python train.py --model="audio captioner" --dataset="single notes of musical instruments (NSynth)" --encoder_activation="relu6" --decoder_layers=6 --decoder_drop_path=0.05 --residual_init="zero_last"
Rows from block 2 of the text decoder, named by matrix and row number. Rows with one number belong to one attention dimension. Each number is 500 + 25 x the weight over its row's rms, rounded and kept within 0 to 999. All counts start at 0. Numbers have three digits each. After the name is the row's rms in percent of the matrix's.
# v: attention query, key and value (stacked) (decoder.blocks.2.attn.qkv.weight, 768x256, the v third), inputs 64-127
# proj: attention output (decoder.blocks.2.attn.proj.weight, 256x256, transposed), outputs 64-127
v.69 088:509506518471485471535486469518494515523524459529487495534485463546488535480510487525478530520483506462541527457476528472536487523513473521504486489467469484508515505510457538520529493464481504
proj.69 065:521466461501499491485498491523483521481477493483473469473505497502463500482498488489461524487513499494499480458512478492494487461473518495459443504530517485484462497496523476461501507498464462
v.70 086:495508532472516493528522518481534539513460503503527461457469499477521505486471526500503516520556527476509528523511492546482514475483471488529491543476501533505514536474468468458501470495512511
proj.70 071:483526528507488529521512532509500494515546516486533535518496498491494491535488522515527517541489506509488519553506510520491483545529472506535513501492533528502542495488498519550523489503532525
v.71 085:541498522544491502502464477464534521499541500515485494492534485493492471467497490516529478489488527510536481535477481518501493528484496539525515540469515523489531469485518534534466513504487547
proj.71 069:500464468486485477481485481483485487480461489486464485475491478478481496456488481477455465473494487482480484458493488477479453469474526481455470497488478469480454479491488475468460491479485458
v.72 091:514465515533522531534499522527473538493531531548494530463463483484502482498527477466504501518476524494538532479547484537512462513509483467505507483500479530508517519533482519488499493538492470
proj.72 070:501533531511516525520516520512517510516541510511532521522508520521520500541514520527546535524499511515519515534504511514524549536529480517544535504506522533520542525509513527535539506518516548
v.73 089:502529534524509522515499511469515511526503491535486456497496476486517480525521469510511528502475482504456495524507459520495521460484511519474475491512490509461508523470466497475503521530461544
proj.73 073:498461464485489476477485478484486492485466488490464481473497484477481503464484482473453471470504490485490485457494488480482481461474525483453472497495479470485453479495489472458464498485486456
v.74 095:477485526535481515557531530507504506534535489515512478509486543469470538486519545487549493530501487501498486487531532510451522499483468539494540479492530495530514481532521501473495482467531472
proj.74 069:510531527517519521521517520521516517519535514515532513525513522522521510541524520524544535527516516517525516541511514520531550529525480519543527498515522529519542525515517528531534516522516537
v.75 088:512490500509536481497507517538504464498464472489537484522461519467506510515523519545503464471503518537503487493508460489525504523483467521523505461492457512524475471507489523522517491465531491
proj.75 064:509460471484485477480486483494486494477466493486457480483494495479495500444493481480460476472494486486493487447492485477503508461469533483441474502515480474487455493501489487474463505490483464
v.76 094:525474503462512503490538486497483481464478536499521535464533474476469522466500473468480523500528471536523510491485478528452520510468471536525538506484521528513534537526519465465488510464537519
proj.76 061:502535530520517527522512519521515517525542511511529530517509518518521509541518520519537528522509512519521515547512514541524566525522459519541525498511526528513534514509518519527537518526512538
v.77 091:543519459484470469521545463468493499541540466475516529537474491514505524534481495449471530466480490512524490474487534500470540474499530461469477490508506463485507521520482511491539501468494540
proj.77 064:497529483514554510521524506508514516506533520507514490498528525512525540492523518512491517505529516516532502473517519499503477506507504504522519497518517515523492535505519495490525520521512512
v.78 093:476534507476529465520477476491531475480534498476519472541501459500499480508461467542520526498486495498527453476485510521476500474495508530483502470512485535509529500495476535471484467533491546
proj.78 074:491467465485486479481484478480486488482467490488466492473493477478482496456484481475453461471487487484483484462494488480475463466471520480454470498491479469480456478491487473463459493480487459
v.79 092:462525469482547475498501491487518491506528507524484509480504536495502538494485496515489541488487475500488458488449469512510501480477532532549495496521493544542534492522468513510527518518465555
proj.79 073:498470461490493472483492480481489494485466489491470484478504483479483504457495481476450470475496495484488484462500494480474460458472521480457465495496481464484456483493491478458458497483491449
v.80 090:511497529501499470474458456513497521474538469479498451516525500487489478484506518523513510496480483538510492492516518468538480514465503525537535478498486534478463495489494500485508485503485555
proj.80 076:489470465481495477479489478480490490485472490496469473476500484480487498457482483478455472470493491485488485456493490475480477467474528483461477499496480472490453488496487473463465493483486462
v.81 093:484485508498492541499538532473508496473522517549499553484479521474529530491508528454471484492526476471499506467534540490522505507508520528471511507506504484537503514523513471476491514501520487
proj.81 068:507534524519524522523520520519518518518537516517536514525517522522525511538525521524543535526511518518526515535512515516527543528525481518547529498516522528519544528516518527530533516520518539
v.82 090:508464535486507476530496478515483489506495519493503538514482512543471531496496526498461460494449494546472496499454474530473474505531521496531502529506474532476455506490453509461469532491474489
proj.82 108:493519503518522491498486494495486517513517530532468484470515506494516512487501475528479505436445509535519486475513469500498532448486493510506457503540500477504471500522475508478507498502452491
v.83 092:466494512472476455498508513539524522513508519525503518477498508478543502517502487494525493491503497527469511533508518507554463502516485520527463537497532500461517475504474460503516458506472470
proj.83 060:509490519490449485487491502488488478489473479484498518511473477485468457515479484496508495503476488483467499525482485495477485501503501493486487507469483487486518476485481505508484475478499484
v.84 081:526478489514534503485465480540531463526501506531465460488493511526496525470486533543516550524521484495460504508503462463505507477521542522547461473501458527512486506532465490495520497542470477
proj.84 045:528486476497435484510494506487488488481485489476495550512488481497460480504504489499476501505482493475492498530498489487501510516497508488479495502499501499490515516492507496532493495474505473
v.85 088:526503485523536531469471499493524484518468507474495491510481493482488532550523481548552512521475536478510525502447475487552506480486465466498509487464533547520502531489479492518494520526460513
proj.85 074:506454457484502476482485483498488499484465491488465466477503499483483512454502486477453491484508492480499482455502491488499490461472531486458472498505491474489448491504503477469473506491479451
v.86 091:513531486536484490516497496483475523501499550485494501523502520522456462466481467447497480508504523509502480515512513534457460521533475508517490467518535479498531527532500531494505498533497496
proj.86 072:508532530516515523524516519519513514519535512514534515526512519524518508538524519522545533528507515516521514539508513522524543529526476518545526503510523529519542524512514533535535513519515542
v.87 093:520510511515515473463516496531515465477508483489525473523507492482540458522503535487493504469485532491515530480528529487496499471493527533500533465496498516471500541478468478542495483465530529
proj.87 079:518470483490495476481486487495487489480463488482476466483485494474488501471482489489443490475563490486491483467497489480483477480482537493469486500495486482494476491498491466469488492492485448
v.88 090:532545497541460455481535509536501486478505481473503527528487508489513534533534513539478536481492527511487453463477458455480500521485534537519495482503463489510509475503510502512522520543524485
proj.88 067:488463474485472478472480484489483483483460484480461506482478478473479479465474481479462463476494482483472486477489483479482441476475521483455475488495478473474461465480485474474462481480482461
v.89 090:491453517535483529504461535488484516475505506527529542492529467474512518455492464525480465465540462525516481495519534496470528465520465472529532477481537483501532511512527516460501501504504480
proj.89 074:506541538511514522520523522512516510520545513510537510526508514520520500543510518526545538531507517517512518536503512516515516535532481519546529506501519529524547525505510529532543504519518547
v.90 094:530498536514520500505538495488473534522481457487486542503470477498461560545489483538482520465492511502462486506498511467506537456536512521503509451543516476512470551505452525483530501485508529
proj.90 066:493478454493523489499500475485503509486485512515479493472521499498511515456514486481460466473474504494513493453506503482499494446466524475469479497510485469497457508509509486453463514492491479
v.91 095:456479473488491462501478528538509479520492529497521493502471489496535460525510525497494495480528464501486544491519532532504450524524519523519472475491486508500485505497472461493508466517499520
proj.91 081:530515525506479502508511512478497476478497502486508519524487479493483496513504495514517516518511487488485515529501515498498491539522502503499520506448489510508540520490502512526500504482545484
v.92 088:461520491502498474533494540514494530515508549481473551512527487467487510534504515445471520502547502512505508522478500470462493497462473510518491491500477526515539471511502471467522542524463483
proj.92 067:515532534519520519524518516513515517513534513515529528520516520521520510539526519526540532520507514516526513533510515522519562527528478518543522502502520530520541530517514530524536511521517535
v.93 091:486488501530469549544474509526493546494509560497466500512507526520466515478513546524531491525517487515513502515535485505514533493493516516512514459493531470497491505534473518486516472524513512
proj.93 070:510533527518518521523519520519516516518534515515533515527513521522519509539524520523544533527511516517522516540512514521526538529525479518544526501514522528519543526512516528532533515520516537
v.94 088:493500526538500471460523455468486491528538441455468489520528480529534499511505513507470502522481521487491450508480522481534480479505538521549503519492467516464516510538480458514478454471482510
proj.94 072:495465469487482477480482479484485487479460490488466487473490478478480495457484481477455463470487485483479484460493487481476455470471521481454472499490477469478458477490486468468459490478484456
v.95 093:482512533514499511481483509533538490516499504466527517488551470476475495544468520512455511470522525468536493467473504484505483528531520457506484468490465545474534472475503504539525469471497475
proj.95 082:543482507506490472503489483508481505464466498509487449472497491529485518476519480504479501466476505487486488450495500501490453459491509515473449527484502487500483555512490481478485508481479458
v.96 087:485471473470536472452515502496503504490464512480518495535527510471504455496492451504466515520518498466464461521471497527508482483528531530548515482520495496523518500531520528513455480498469522
proj.96 068:489466473483476479476478479483482483481461484485464481474483478479478490461477480475457464473490482483475484463488485483477465471474519482454473500487478472479455472487484473471464485480482462
v.97 095:539474505508502532481510476480521539499463554492465519533468537487506469531518491474525485490535463505514549529522489499488502537492471467512466469473540533534485467517505499492521465538499488
proj.97 077:509536538513505520522518523515514508515531510509533515532504516524512498538515517527544533531498513515508517539503510518516520539530478519544526501503519530518544520506510529539538501516515541
v.98 091:460509513494508479539532525494490508484494474533469485521498531466461528508481468510483515479554463466529543465513481488526508487537463478475464473529495468517494515517539467470496538528489449
proj.98 072:501533534510501531518510518510508506518541502505530522519495515522517489543503520520545526524505506518509516534496502520518552539531476520546535505503519534514537518506502525539547498518516556
v.99 085:499497540455502534492547473517515534486505492507490505492511493543531548501525497485531485474515534501487524528523551467477498482513514522531528526512532483487524500528465505461530492467495463
proj.99 060:507537523519527523522521517518517519522543516517535504517521523524523516534524520523536538525509518520524514531512518529523564524525473518544525501513526528522533526516517524524538519526515536
v.100 088:514522505534502481478528534490491519465485506543494508503524534527481480505528549486512537486533461494540548492544534478508512487533452494502514516516517483505486519537482517493476468501539499
proj.100 069:504531526517516523521517520519515515519538514515535518525513520523522509538520519523544533528508516518521517540510514521527546529525477518544528497517522528519543522514516526534535515520516540
v.101 093:467515502481494504463498527495532495478526491507476463490540520477497501483476462548508472476514527518513464503481512476498524489484475531546458532523468541472522524508521501524489483473465517
proj.101 070:491462467483479479478480480484482487482465488488467490471490483481482493459477482476455467469491486485484489454489485478482478471474522482457473499498481474482453479495484471469467489483483458
v.102 093:492487506474465468504530486521525509523522521467482533529473524462462519472516500514484515471551528515531474521470480501486460487536471541455480475545517475497460534477530476458496474480499500
proj.102 088:483533536511487536507492497496502507517513483520540521503493511524496496544495513498536489503477484508482522510487499532516544512523456510535522515461506517498519507505479525532511506518523556
v.103 088:530531472535508477506463546472477530501504531497472528471532525475530504516526494490500491522500452469538476467557507519471528531537494532521503506475512518492518474520484527460498489495489518
proj.103 074:505534539513511524518516522516513509518537510511535512528504517524520500539511517526545534532508514517512518538502511517521527536530480521547531502507520530522544521508508529541541504516516548
v.104 093:529474482464516496492469503511507494529527492479460549464496510473503498495511494480486498484514489502488480531476504490477478495464459496476482476505543453508535508513532473495462499484513498
proj.104 064:504532520516529522525520517516520519521543515516533533524518524519522512538520521518535528522508517519536516535514513519521596524523475517538529498515523528518538527517519518520537521524515537
v.105 091:521473512511521504519478467526465521454475458522529528505518483509464518514472483476526483458474506496482459474454474514535471513493477525475485525518511523483490478477478499533462472470503486
proj.105 072:499463461491489477485485479486486496485461492495467485473502482480482507460495481471454464470497491486491486465503493486478468455470516481456462498497482466480457483496493474458456502483485450
v.106 086:510485536478513489460532515472483487478535490528532454505488529497472521489531505490461505528493500523464523513457514520554511526533483479504467470484456509491507491489504467469499510465514496
proj.106 072:507461463487497476483485483488489496482461486489465476479495494475481504465495487475457482471514489484498478456499492480489482464474528485455479498500484472487454487498498470457469502486485454
v.107 091:518546474533508470523467478495496524495531470532521469465504484492540510473528478475528463524496476521482449515511503464512504490496505483535523494465535487477455505519529492517471497499460498
proj.107 070:494467469484482477480484480482485486480464487484465496475489481476479492460479482477456466472489485483482485458490486477475458471475523481453472498488479472481457476487486470466466488481484459
v.108 094:503488466502480503503511498521487491472466448479506469516515496525485462521528462527489509494473468534466452495438456457518527479479481473537490470475473521482456524501496499521490480515501539
proj.108 070:493469471483483477478485479479486485482466488487467491474489477478481490457477480478455464474484486483477485459490487479472452469474524481454472501486476470483459478486483473468464486479486461
v.109 092:484536472524474465514510460469492505458523515490485511498512524514505519525541501495490492460457484495468481514492497457491545517510463471531462504523458530529503538492455467478535454520498498
proj.109 074:489467467484489477475484478482487489484470492489465479473491480476484499462480483477454469473499490485487487462493488480480465469476527482455473497491479474484455480491488471462467494483486458
v.110 091:525506473493544515510498514470518507534510510467494532468479494468521498493497509475501472495476461508526463470479532466511461528474497466467545486507491504513475532496451533529525482516476483
proj.110 060:486531502511547515522523511512524518512534520514523499520526523515521531519526520518514526520508520515543512517516517513512516519519489509531521482509519526520517525511525509505529524524511526
v.111 088:512464519531500488502522534505536501533544525491493495530486507532478495467505471456487496508501494535519496499491549544516509550504480503465490458509542500506479471504488523479461528462502489
proj.111 066:513534527518521521523521520516518517520536514516534511525517522524520513539524520523542534526512518518523517536513517520521541527527478519543526500513521526522540528515517529529535518520519537
v.112 091:526535510495481476498521459472506476470537489529539455508522515518468528507502527543493536477448511493502457520523485492491502489528494463478463481459504534485514525496510505486535489514462485
proj.112 069:492463466486476480476479484484482485486465487485465494476482480476480489464475482472456459472492482486478488470492485486482456467469517482453474495501480468477457470483486470471460494480483460
v.113 094:470497500475512497539542477500510470531469539526517524497467481469485521466491524454491503538512477519498485512465492475503467535486487517519509527540528493473462472507459477491539489522479528
proj.113 055:470552487511525524545525513499514506498537508518531514510530539529507536504506517505501512511468501516535518478515517491488517495496454501511514515508521512520492529510515524510523528523515523
v.114 092:484516511521504522510502456481453478467461500473501472496532533460533516539501488490488538454533498521466517490455508469530516481510511466486467474468497492491501531532528461467509445542499499
proj.114 061:487469481481474478474479482482482477478461484480467485478476476476476481467473479479461464474483480481469484468485482483474436477476522481459474505481475471478466471480480469474467478475482466