From a checkpoint of a small audio captioner.
Training: adamw at rate 0.0018, 2800 steps.
Rows from block 4 of the audio encoder of a small audio captioner, named by matrix and row number. Rows with one number belong to one channel. Each number is 500 + 25 x the weight over its row's rms, rounded and kept within 0 to 999. All counts start at 0. Numbers have three digits each.
After each channel's rows are labels from the 100 clips, of 14976, where the channel reaches its highest value: "strongest on" is what is common among them; "peak in band" is the frequency band that holds the peak. Only what is clearly more common there than usual is listed. The data: single notes of musical instruments (NSynth). In brackets: how many of the 100, against the usual share in percent.
# convs0: expand pointwise conv (encoder.blocks.4.convs.0.weight, 96x32x1x1), inputs 0-31
# convs1: depthwise 5x5 conv, stride 2 (encoder.blocks.4.convs.1.weight, 96x1x5x5), a 5x5 kernel
# convs2: project pointwise conv (encoder.blocks.4.convs.2.weight, 48x96x1x1, transposed), outputs 0-47

convs0.9:526518550509498503510509506503463445522466530493493450510501516481482494507535471498494541489539
convs1.9:496545485529487481472497504479550543516533523512498482472462519520518486524
convs2.9:478473484523499532526485487519493493480450507531462488521498466493521490540473459496498466465462485494497512476560491521504530480468483544507510
strongest on: octave 2 (71 vs 14.2)
peak in band: 0 to 250 Hz (90 vs 12.5)

convs0.31:501498523545493531480481525488466541518455493513541510507533497484467468502553488483515508524513
convs1.31:531539527505497540513501526502497472510451482460475469479471486510518495466
convs2.31:495488506509497495506496505490473534577484486485471509533512501485519486494459520457471513508542493487495475486525570516518492533532485492485539
strongest on: mallet (49 vs 10.8); octave 7 (47 vs 7.9); pitch class F# (29 vs 7.7); note: F#7 (29 vs 0.6)
peak in band: 4000 to 8000 Hz (69 vs 25)

convs0.27:499504464437518449497498485485511481497526458497480497507498457484464458487527528504497488520479
convs1.27:525487538482497509516495498470501508494517483470468480469433495470476475466
convs2.27:491534495483518508522496474503426485531518512520477500480542502503530490502525474470493485521514516471544506468512515500499455481445504465464492
strongest on: octave 4 (49 vs 17.2)
peak in band: 250 to 500 Hz (47 vs 12.5)

convs0.6:496516502503510577536485495541504529508530489518497483547523500494487499497521436513510500489501
convs1.6:476496465491498495480452459474520532522526535470518483486459510481521497521
convs2.6:467471487475484493472500487540488475484477514472482480542468488501504468534495478474514485469470485497482443476506524509511543521499525525543455
strongest on: synthetic (72 vs 31.1); bass (61 vs 21.8); octave 0 (42 vs 2.8); octave 1 (40 vs 12.1)
peak in band: 0 to 250 Hz (100 vs 12.5)

convs0.15:520517466535485496452501506539521540549509472460509494479483527471484498473508528465509503513490
convs1.15:518476486462512503513495489500539529528524556523519509544503504534537517507
convs2.15:506488462537552530491493517476514551484478512565525493488512469504472530529482505518508504495501539493538525462524480477489500520504516462484515
strongest on: octave 2 (64 vs 14.2); bass (52 vs 21.8); pitch class G# (25 vs 8.2)
peak in band: 0 to 250 Hz (62 vs 12.5)

convs0.64:553502517506510542480495470477477518506499511475490504581488457479488483508503535517519500502491
convs1.64:465476470468493493541521520498485484514500477462504523518520541544524529488
convs2.64:533568510518545500545539500530493494504497504520509542459517547505508536479526483537539473485531535509529499498504492486490485491497486491503491
strongest on: octave 5 (54 vs 16.2); pitch class A (37 vs 8.7); note: A5 (30 vs 1.2)
peak in band: 1000 to 2000 Hz (53 vs 12.5)

convs0.87:486550526531507543519477499488533523514504488486518503538516500475481495537541546490532472514484
convs1.87:510535552506502515545558513500485471536501500520490520475496491515479466502
convs2.87:487526484501482477464542493516528476537542475502511524506472459478531504549491519510549509476484479461508454509540502499465504536505483494502498
strongest on: bass (65 vs 21.8); octave 1 (42 vs 12.1); octave 2 (37 vs 14.2); organ (33 vs 11.8)
peak in band: 250 to 500 Hz (91 vs 12.5)

convs0.85:485501526488510557461487464502472512486505507527481512559474509473498480520501473475518552496509
convs1.85:526478513496483484495466503464494542536546538510511537536483536498504510503
convs2.85:505455505485510512490469516553484508513494533490482476485465519451524530548495490526500548527502455530475469461509514499474491500471491508506470
strongest on: octave 1 (68 vs 12.1); keyboard (66 vs 15.5); electronic (66 vs 36.4)
peak in band: 0 to 250 Hz (97 vs 12.5)

convs0.2:455525477499516473525550493519478538533516540522535484472480488520505505537463508490486495521510
convs1.2:475488500480445489514525485508548534560523483518487497498475482525489505500
convs2.2:527496520541537483527536508512479509488496507476522475478509473522502487474532505513534546475504517500483528532485428474504526529455489469503500
strongest on: octave 4 (39 vs 17.2); pitch class G (34 vs 7.8); pitch class G# (28 vs 8.2)
peak in band: 250 to 500 Hz (37 vs 12.5); 500 to 1000 Hz (30 vs 12.5)

convs0.61:510464487511482472514503521475474467496490456476452531477532479493485514448490480509481464506528
convs1.61:489523489519489533551521550542535519505500496517511518508450516496512521513
convs2.61:485499465459487528488491508498549534475509507471513524546510476435480493478474538461480471546524503484499494503511518479478518468499531501509491
strongest on: synthetic (62 vs 31.1); octave 7 (52 vs 7.9); instrument family: bass (45 vs 21.8); pitch class C (29 vs 9.1)
peak in band: 2000 to 4000 Hz (51 vs 25)

convs0.54:501535510500535548520472505506516506514515506517475519503532514557524537505562503491507495517533
convs1.54:495468515557503515518485552527524533489512531529501492544521483488508500515
convs2.54:490517492501480520482492489485531470484538542512504475516462470507496501510519520530510547512462481444492502452528512513510514480503428525490512
strongest on: synthetic (70 vs 31.1); bass (45 vs 21.8); octave 5 (36 vs 16.2)
peak in band: 4000 to 8000 Hz (55 vs 25)

convs0.63:475473504489486482501499510464507503441487446501459518488513457467526459461494491498500514484517
convs1.63:506531526510522533547500519508507524509455484483482483497457467467490478466
convs2.63:450527487496494508496488447501501463497515466523522486495523513501510430474541474479488511469508489450515475501531528510493454496460494497504498
strongest on: synthetic (61 vs 31.1); octave 6 (41 vs 11.7); mallet (32 vs 10.8)
peak in band: 500 to 1000 Hz (34 vs 12.5)

convs0.91:468467475506503467508459544473490458478498464508514524509539529494529506524536476482522491512515
convs1.91:542528516499485501469495503468488476495473468495474502453502466497478469450
convs2.91:486526479539468490505499474485444501479514499546534535482521503529511536518506450511537496514478470505526470524524527500491525496489517457515466
strongest on: octave 5 (53 vs 16.2); pitch class D# (29 vs 8.3); octave 6 (28 vs 11.7); note: D#5 (26 vs 1.5)
peak in band: 500 to 1000 Hz (43 vs 12.5)

convs0.56:515526486533496539523506488502563554492520512539515519536491489512514548528490492484486491516509
convs1.56:541550555538520498516494507533507513520500476463462482497489487505485510487
convs2.56:473523496495469473533537459467486463526534489515475535463485480483489484476457537481525485525517510487486457514533511470489515542505484477504492
strongest on: octave 1 (71 vs 12.1); bass (52 vs 21.8); pitch class C (25 vs 9.1)
peak in band: 250 to 500 Hz (96 vs 12.5)

convs0.69:521482465528502519512432487518503511514539510482480499477503532525528552529518481491492525525484
convs1.69:546554539546535492502528502477500511510469470501525482501493491474501482490
convs2.69:445508476480470461466502514470506475572527496501516507509476486481463499522497551480476519518503451455525489511524492480499490491498508484510490
strongest on: octave 2 (53 vs 14.2); bass (49 vs 21.8); organ (31 vs 11.8)
peak in band: 500 to 1000 Hz (72 vs 12.5)

convs0.60:510468520487543495547502536474504482522501485477477533536479525488486459473528453520514512516499
convs1.60:488474484499525474443470447486493483504515513521510529470475489468524514520
convs2.60:529483505524525475517493514517536504459521481516468474474507505501551550495472496471518542476487534498530534491521480530464506546474526490499516
strongest on: octave 6 (36 vs 11.7); mallet (33 vs 10.8)
peak in band: 2000 to 4000 Hz (54 vs 25)

convs0.16:474467499505538501522495543508444504500541490488483517489534541505503509473485448464488481494514
convs1.16:491446481457452494492490465470518503522493458529504487483491482525490521514
convs2.16:498518516503515484520507489528522466490523499510485484428516474535558511459480506519518517472494469515541513505498483504529471544504525480516460
strongest on: synthetic (66 vs 31.1); octave 6 (52 vs 11.7); bass (48 vs 21.8); octave 7 (25 vs 7.9)
peak in band: 0 to 250 Hz (93 vs 12.5)

convs0.5:474548515509470524495520525549461484502503493480493472457520551502481476518493547505506499503482
convs1.5:542500511522547512474500459484517551525518548512496478478477502493516485502
convs2.5:501490495552533552520485489480467521474521503496482542509520485476498494500466501521513506489542500537511546515528497461490486507481521465545544
strongest on: octave 2 (46 vs 14.2); octave 3 (41 vs 17); pitch class B (30 vs 8.6); note: C3 (28 vs 1.3)
peak in band: 0 to 250 Hz (91 vs 12.5)

convs0.21:465518515494475502536487528474476477483498516519521520473533485482546525521529433519489483496514
convs1.21:491497507522491487472525524497469519527510465510509500509450532455521518446
convs2.21:487496487490535512513492561516475553486527489513518493536499473562519528491529487534539528518538502517537495489471496506511485482482496494464525
strongest on: bass (47 vs 21.8); octave 1 (29 vs 12.1)
peak in band: 250 to 500 Hz (31 vs 12.5)

convs0.39:520528498537499537466512497534472487506517496474538503482469466513449475471481508451489497525503
convs1.39:504510481525469492446449468472511493524538519491520509532503511538519493505
convs2.39:521500492534530500558484522520481549485496542504515515477489506505499518489484475548517539568488543476504506481526502507504499513498455503527491
strongest on: octave 4 (60 vs 17.2); pitch class G (45 vs 7.8); note: G4 (38 vs 1.4)
peak in band: 250 to 500 Hz (60 vs 12.5)

convs0.55:488481522576494530485507503489491508482476527507546481528497516522506480476471525466502546497512
convs1.55:465468488463467538536481502466515513516509516490500483479498541508526538527
convs2.55:495516539487536462521493506554488496513468534527541506499473509475528506535519441534514483506500508479527465501495477516520527523498521514530463
strongest on: octave 6 (39 vs 11.7); pitch class D# (32 vs 8.3); pitch class B (25 vs 8.6)
peak in band: 500 to 1000 Hz (31 vs 12.5)

convs0.90:493508505480493486505499471441511481491492485476531488518478512457523493453471481450523462533494
convs1.90:517509459493493534552509529541479497504506536463515492492499506542502479535
convs2.90:466514522525484479519490530487524499503544505456505487522510525475467487503485513541487502536532455487500488528525531498485476466432517504531479
strongest on: synthetic (66 vs 31.1); octave 7 (55 vs 7.9); pitch class F# (27 vs 7.7)
peak in band: 2000 to 4000 Hz (65 vs 25)

convs0.57:473493469547508477508509517535511519522470501511533475506514472467513508533521461484519548460484
convs1.57:508469484492520506481495493512493516537508542544527532508542496501544523541
convs2.57:471497502527487531479479502484481507491500498531507489541442497460514530493469525504490488494464473501500478465506525521535530444469474466458511
strongest on: octave 1 (91 vs 12.1); electronic (61 vs 36.4); bass (54 vs 21.8); note: D1 (25 vs 1)
peak in band: 0 to 250 Hz (93 vs 12.5)

convs0.37:530522509501455533506496513540572512505533479460499508496508502505492545527473510480521480500494
convs1.37:476485521488500497490500523478446466460473477455473467477475522517478507496
convs2.37:510466485513454479532508520508525513502502529487502496529487530448517472525486506515490534474478486479446510486444536523550502491532508489505479
strongest on: octave 4 (37 vs 17.2); pitch class A (25 vs 8.7)
peak in band: 0 to 250 Hz (36 vs 12.5)

convs0.34:484481514501492480501547472471532517494451486493475449472510465505505469488512533470507455514496
convs1.34:508536541500524530500485497533467473475487458501509492486523462459484475476
convs2.34:450521516478535531523514471478480470502527496515505480480518453529540470520474529501481517521510477461505479553508498513477500467500512462534510
strongest on: octave 6 (44 vs 11.7); octave 7 (37 vs 7.9); pitch class D (35 vs 8.4)
peak in band: 4000 to 8000 Hz (82 vs 25)

convs0.32:461490486501524500521473536509473476503515511536480507462514479482528468518533498497547478481555
convs1.32:523541531503524504474520531514490503453484505472496473451451482488490509502
convs2.32:528466473526506513481479531532531566517501502473511506518524518477475498560478495522491447517501462482514491502483520521497486486494498541474531
strongest on: octave 5 (48 vs 16.2); pitch class G# (36 vs 8.2); note: G#5 (35 vs 1.5); note: C7 (25 vs 1)
peak in band: 500 to 1000 Hz (48 vs 12.5)

convs0.19:494497485505498449503483534469468480475511448484478460480470532476534492514475476495533474509511
convs1.19:511500512538521514516480520517463496520541530541507534521550508509529488524
convs2.19:502535496536516518505500514442494472460479517508483520534480452470465528521513503472531510523465542455493509506514479464507519515506484507509539
strongest on: octave 6 (52 vs 11.7); octave 7 (29 vs 7.9); pitch class G# (26 vs 8.2)
peak in band: 500 to 1000 Hz (58 vs 12.5)

convs0.47:496572507502457528521489519549504493520501484495482505493501530493506474520450537471515506528506
convs1.47:494486467491468539542526511509512483487514490502471457486479542537534479501
convs2.47:495501445491462476459483525508507506527485487518567482521484489521492476531523505507486544474465488467488497480493522476525527502518461496545491
strongest on: octave 6 (46 vs 11.7); pitch class B (26 vs 8.6); pitch class C (25 vs 9.1)
peak in band: 1000 to 2000 Hz (54 vs 12.5)

convs0.71:453478442514504514498481523485462521478509494487494484500550505500507498519486425503494505527495
convs1.71:513480504482467499534504478499500505529483515554523557548522494485474487491
convs2.71:544507525526473523496487518454527514445494527529487477513496524472528497508481522487458467499473538533467514503475516515546510503507478464522507
strongest on: mallet (32 vs 10.8)
peak in band: 4000 to 8000 Hz (50 vs 25)

convs0.46:527525496502506466493516522490533462513477484508521471480515537461469555541504477472496503466501
convs1.46:531486521513504531485519502503546541515514527551529543512501505490500539517
convs2.46:441520479519485508477463476476488507506502495515479498504470473503483490524484522470501470512459449451548493487533514517504544484492488514488452
strongest on: octave 1 (56 vs 12.1); bass (52 vs 21.8); brass (26 vs 5.6)
peak in band: 250 to 500 Hz (45 vs 12.5); 0 to 250 Hz (31 vs 12.5)

convs0.17:520531511482508535446515478511510512525487492438478507514481463530486501491440508508524505502486
convs1.17:504505487493542484504502480519497492497497518476459460473475454457464466478
convs2.17:493504501470464503470504475465544480510476515501460458508493515475496489455494517480488499533512487504428546517489539536518518494493528498529512
strongest on: octave 1 (32 vs 12.1)
peak in band: 250 to 500 Hz (44 vs 12.5)

convs0.93:522497513497500499490535469530532510515451498510501517469498542499491469535443539483504513535525
convs1.93:501469495517460520519541514548492459471481482479512472487484537525494499526
convs2.93:485453481523456490491508520488527513538488470538529466515504494539491504528489497505511494531443494509488475504481505484547542538523497476459487
strongest on: octave 6 (71 vs 11.7); pitch class C (48 vs 9.1); note: C6 (46 vs 1.2)
peak in band: 1000 to 2000 Hz (61 vs 12.5)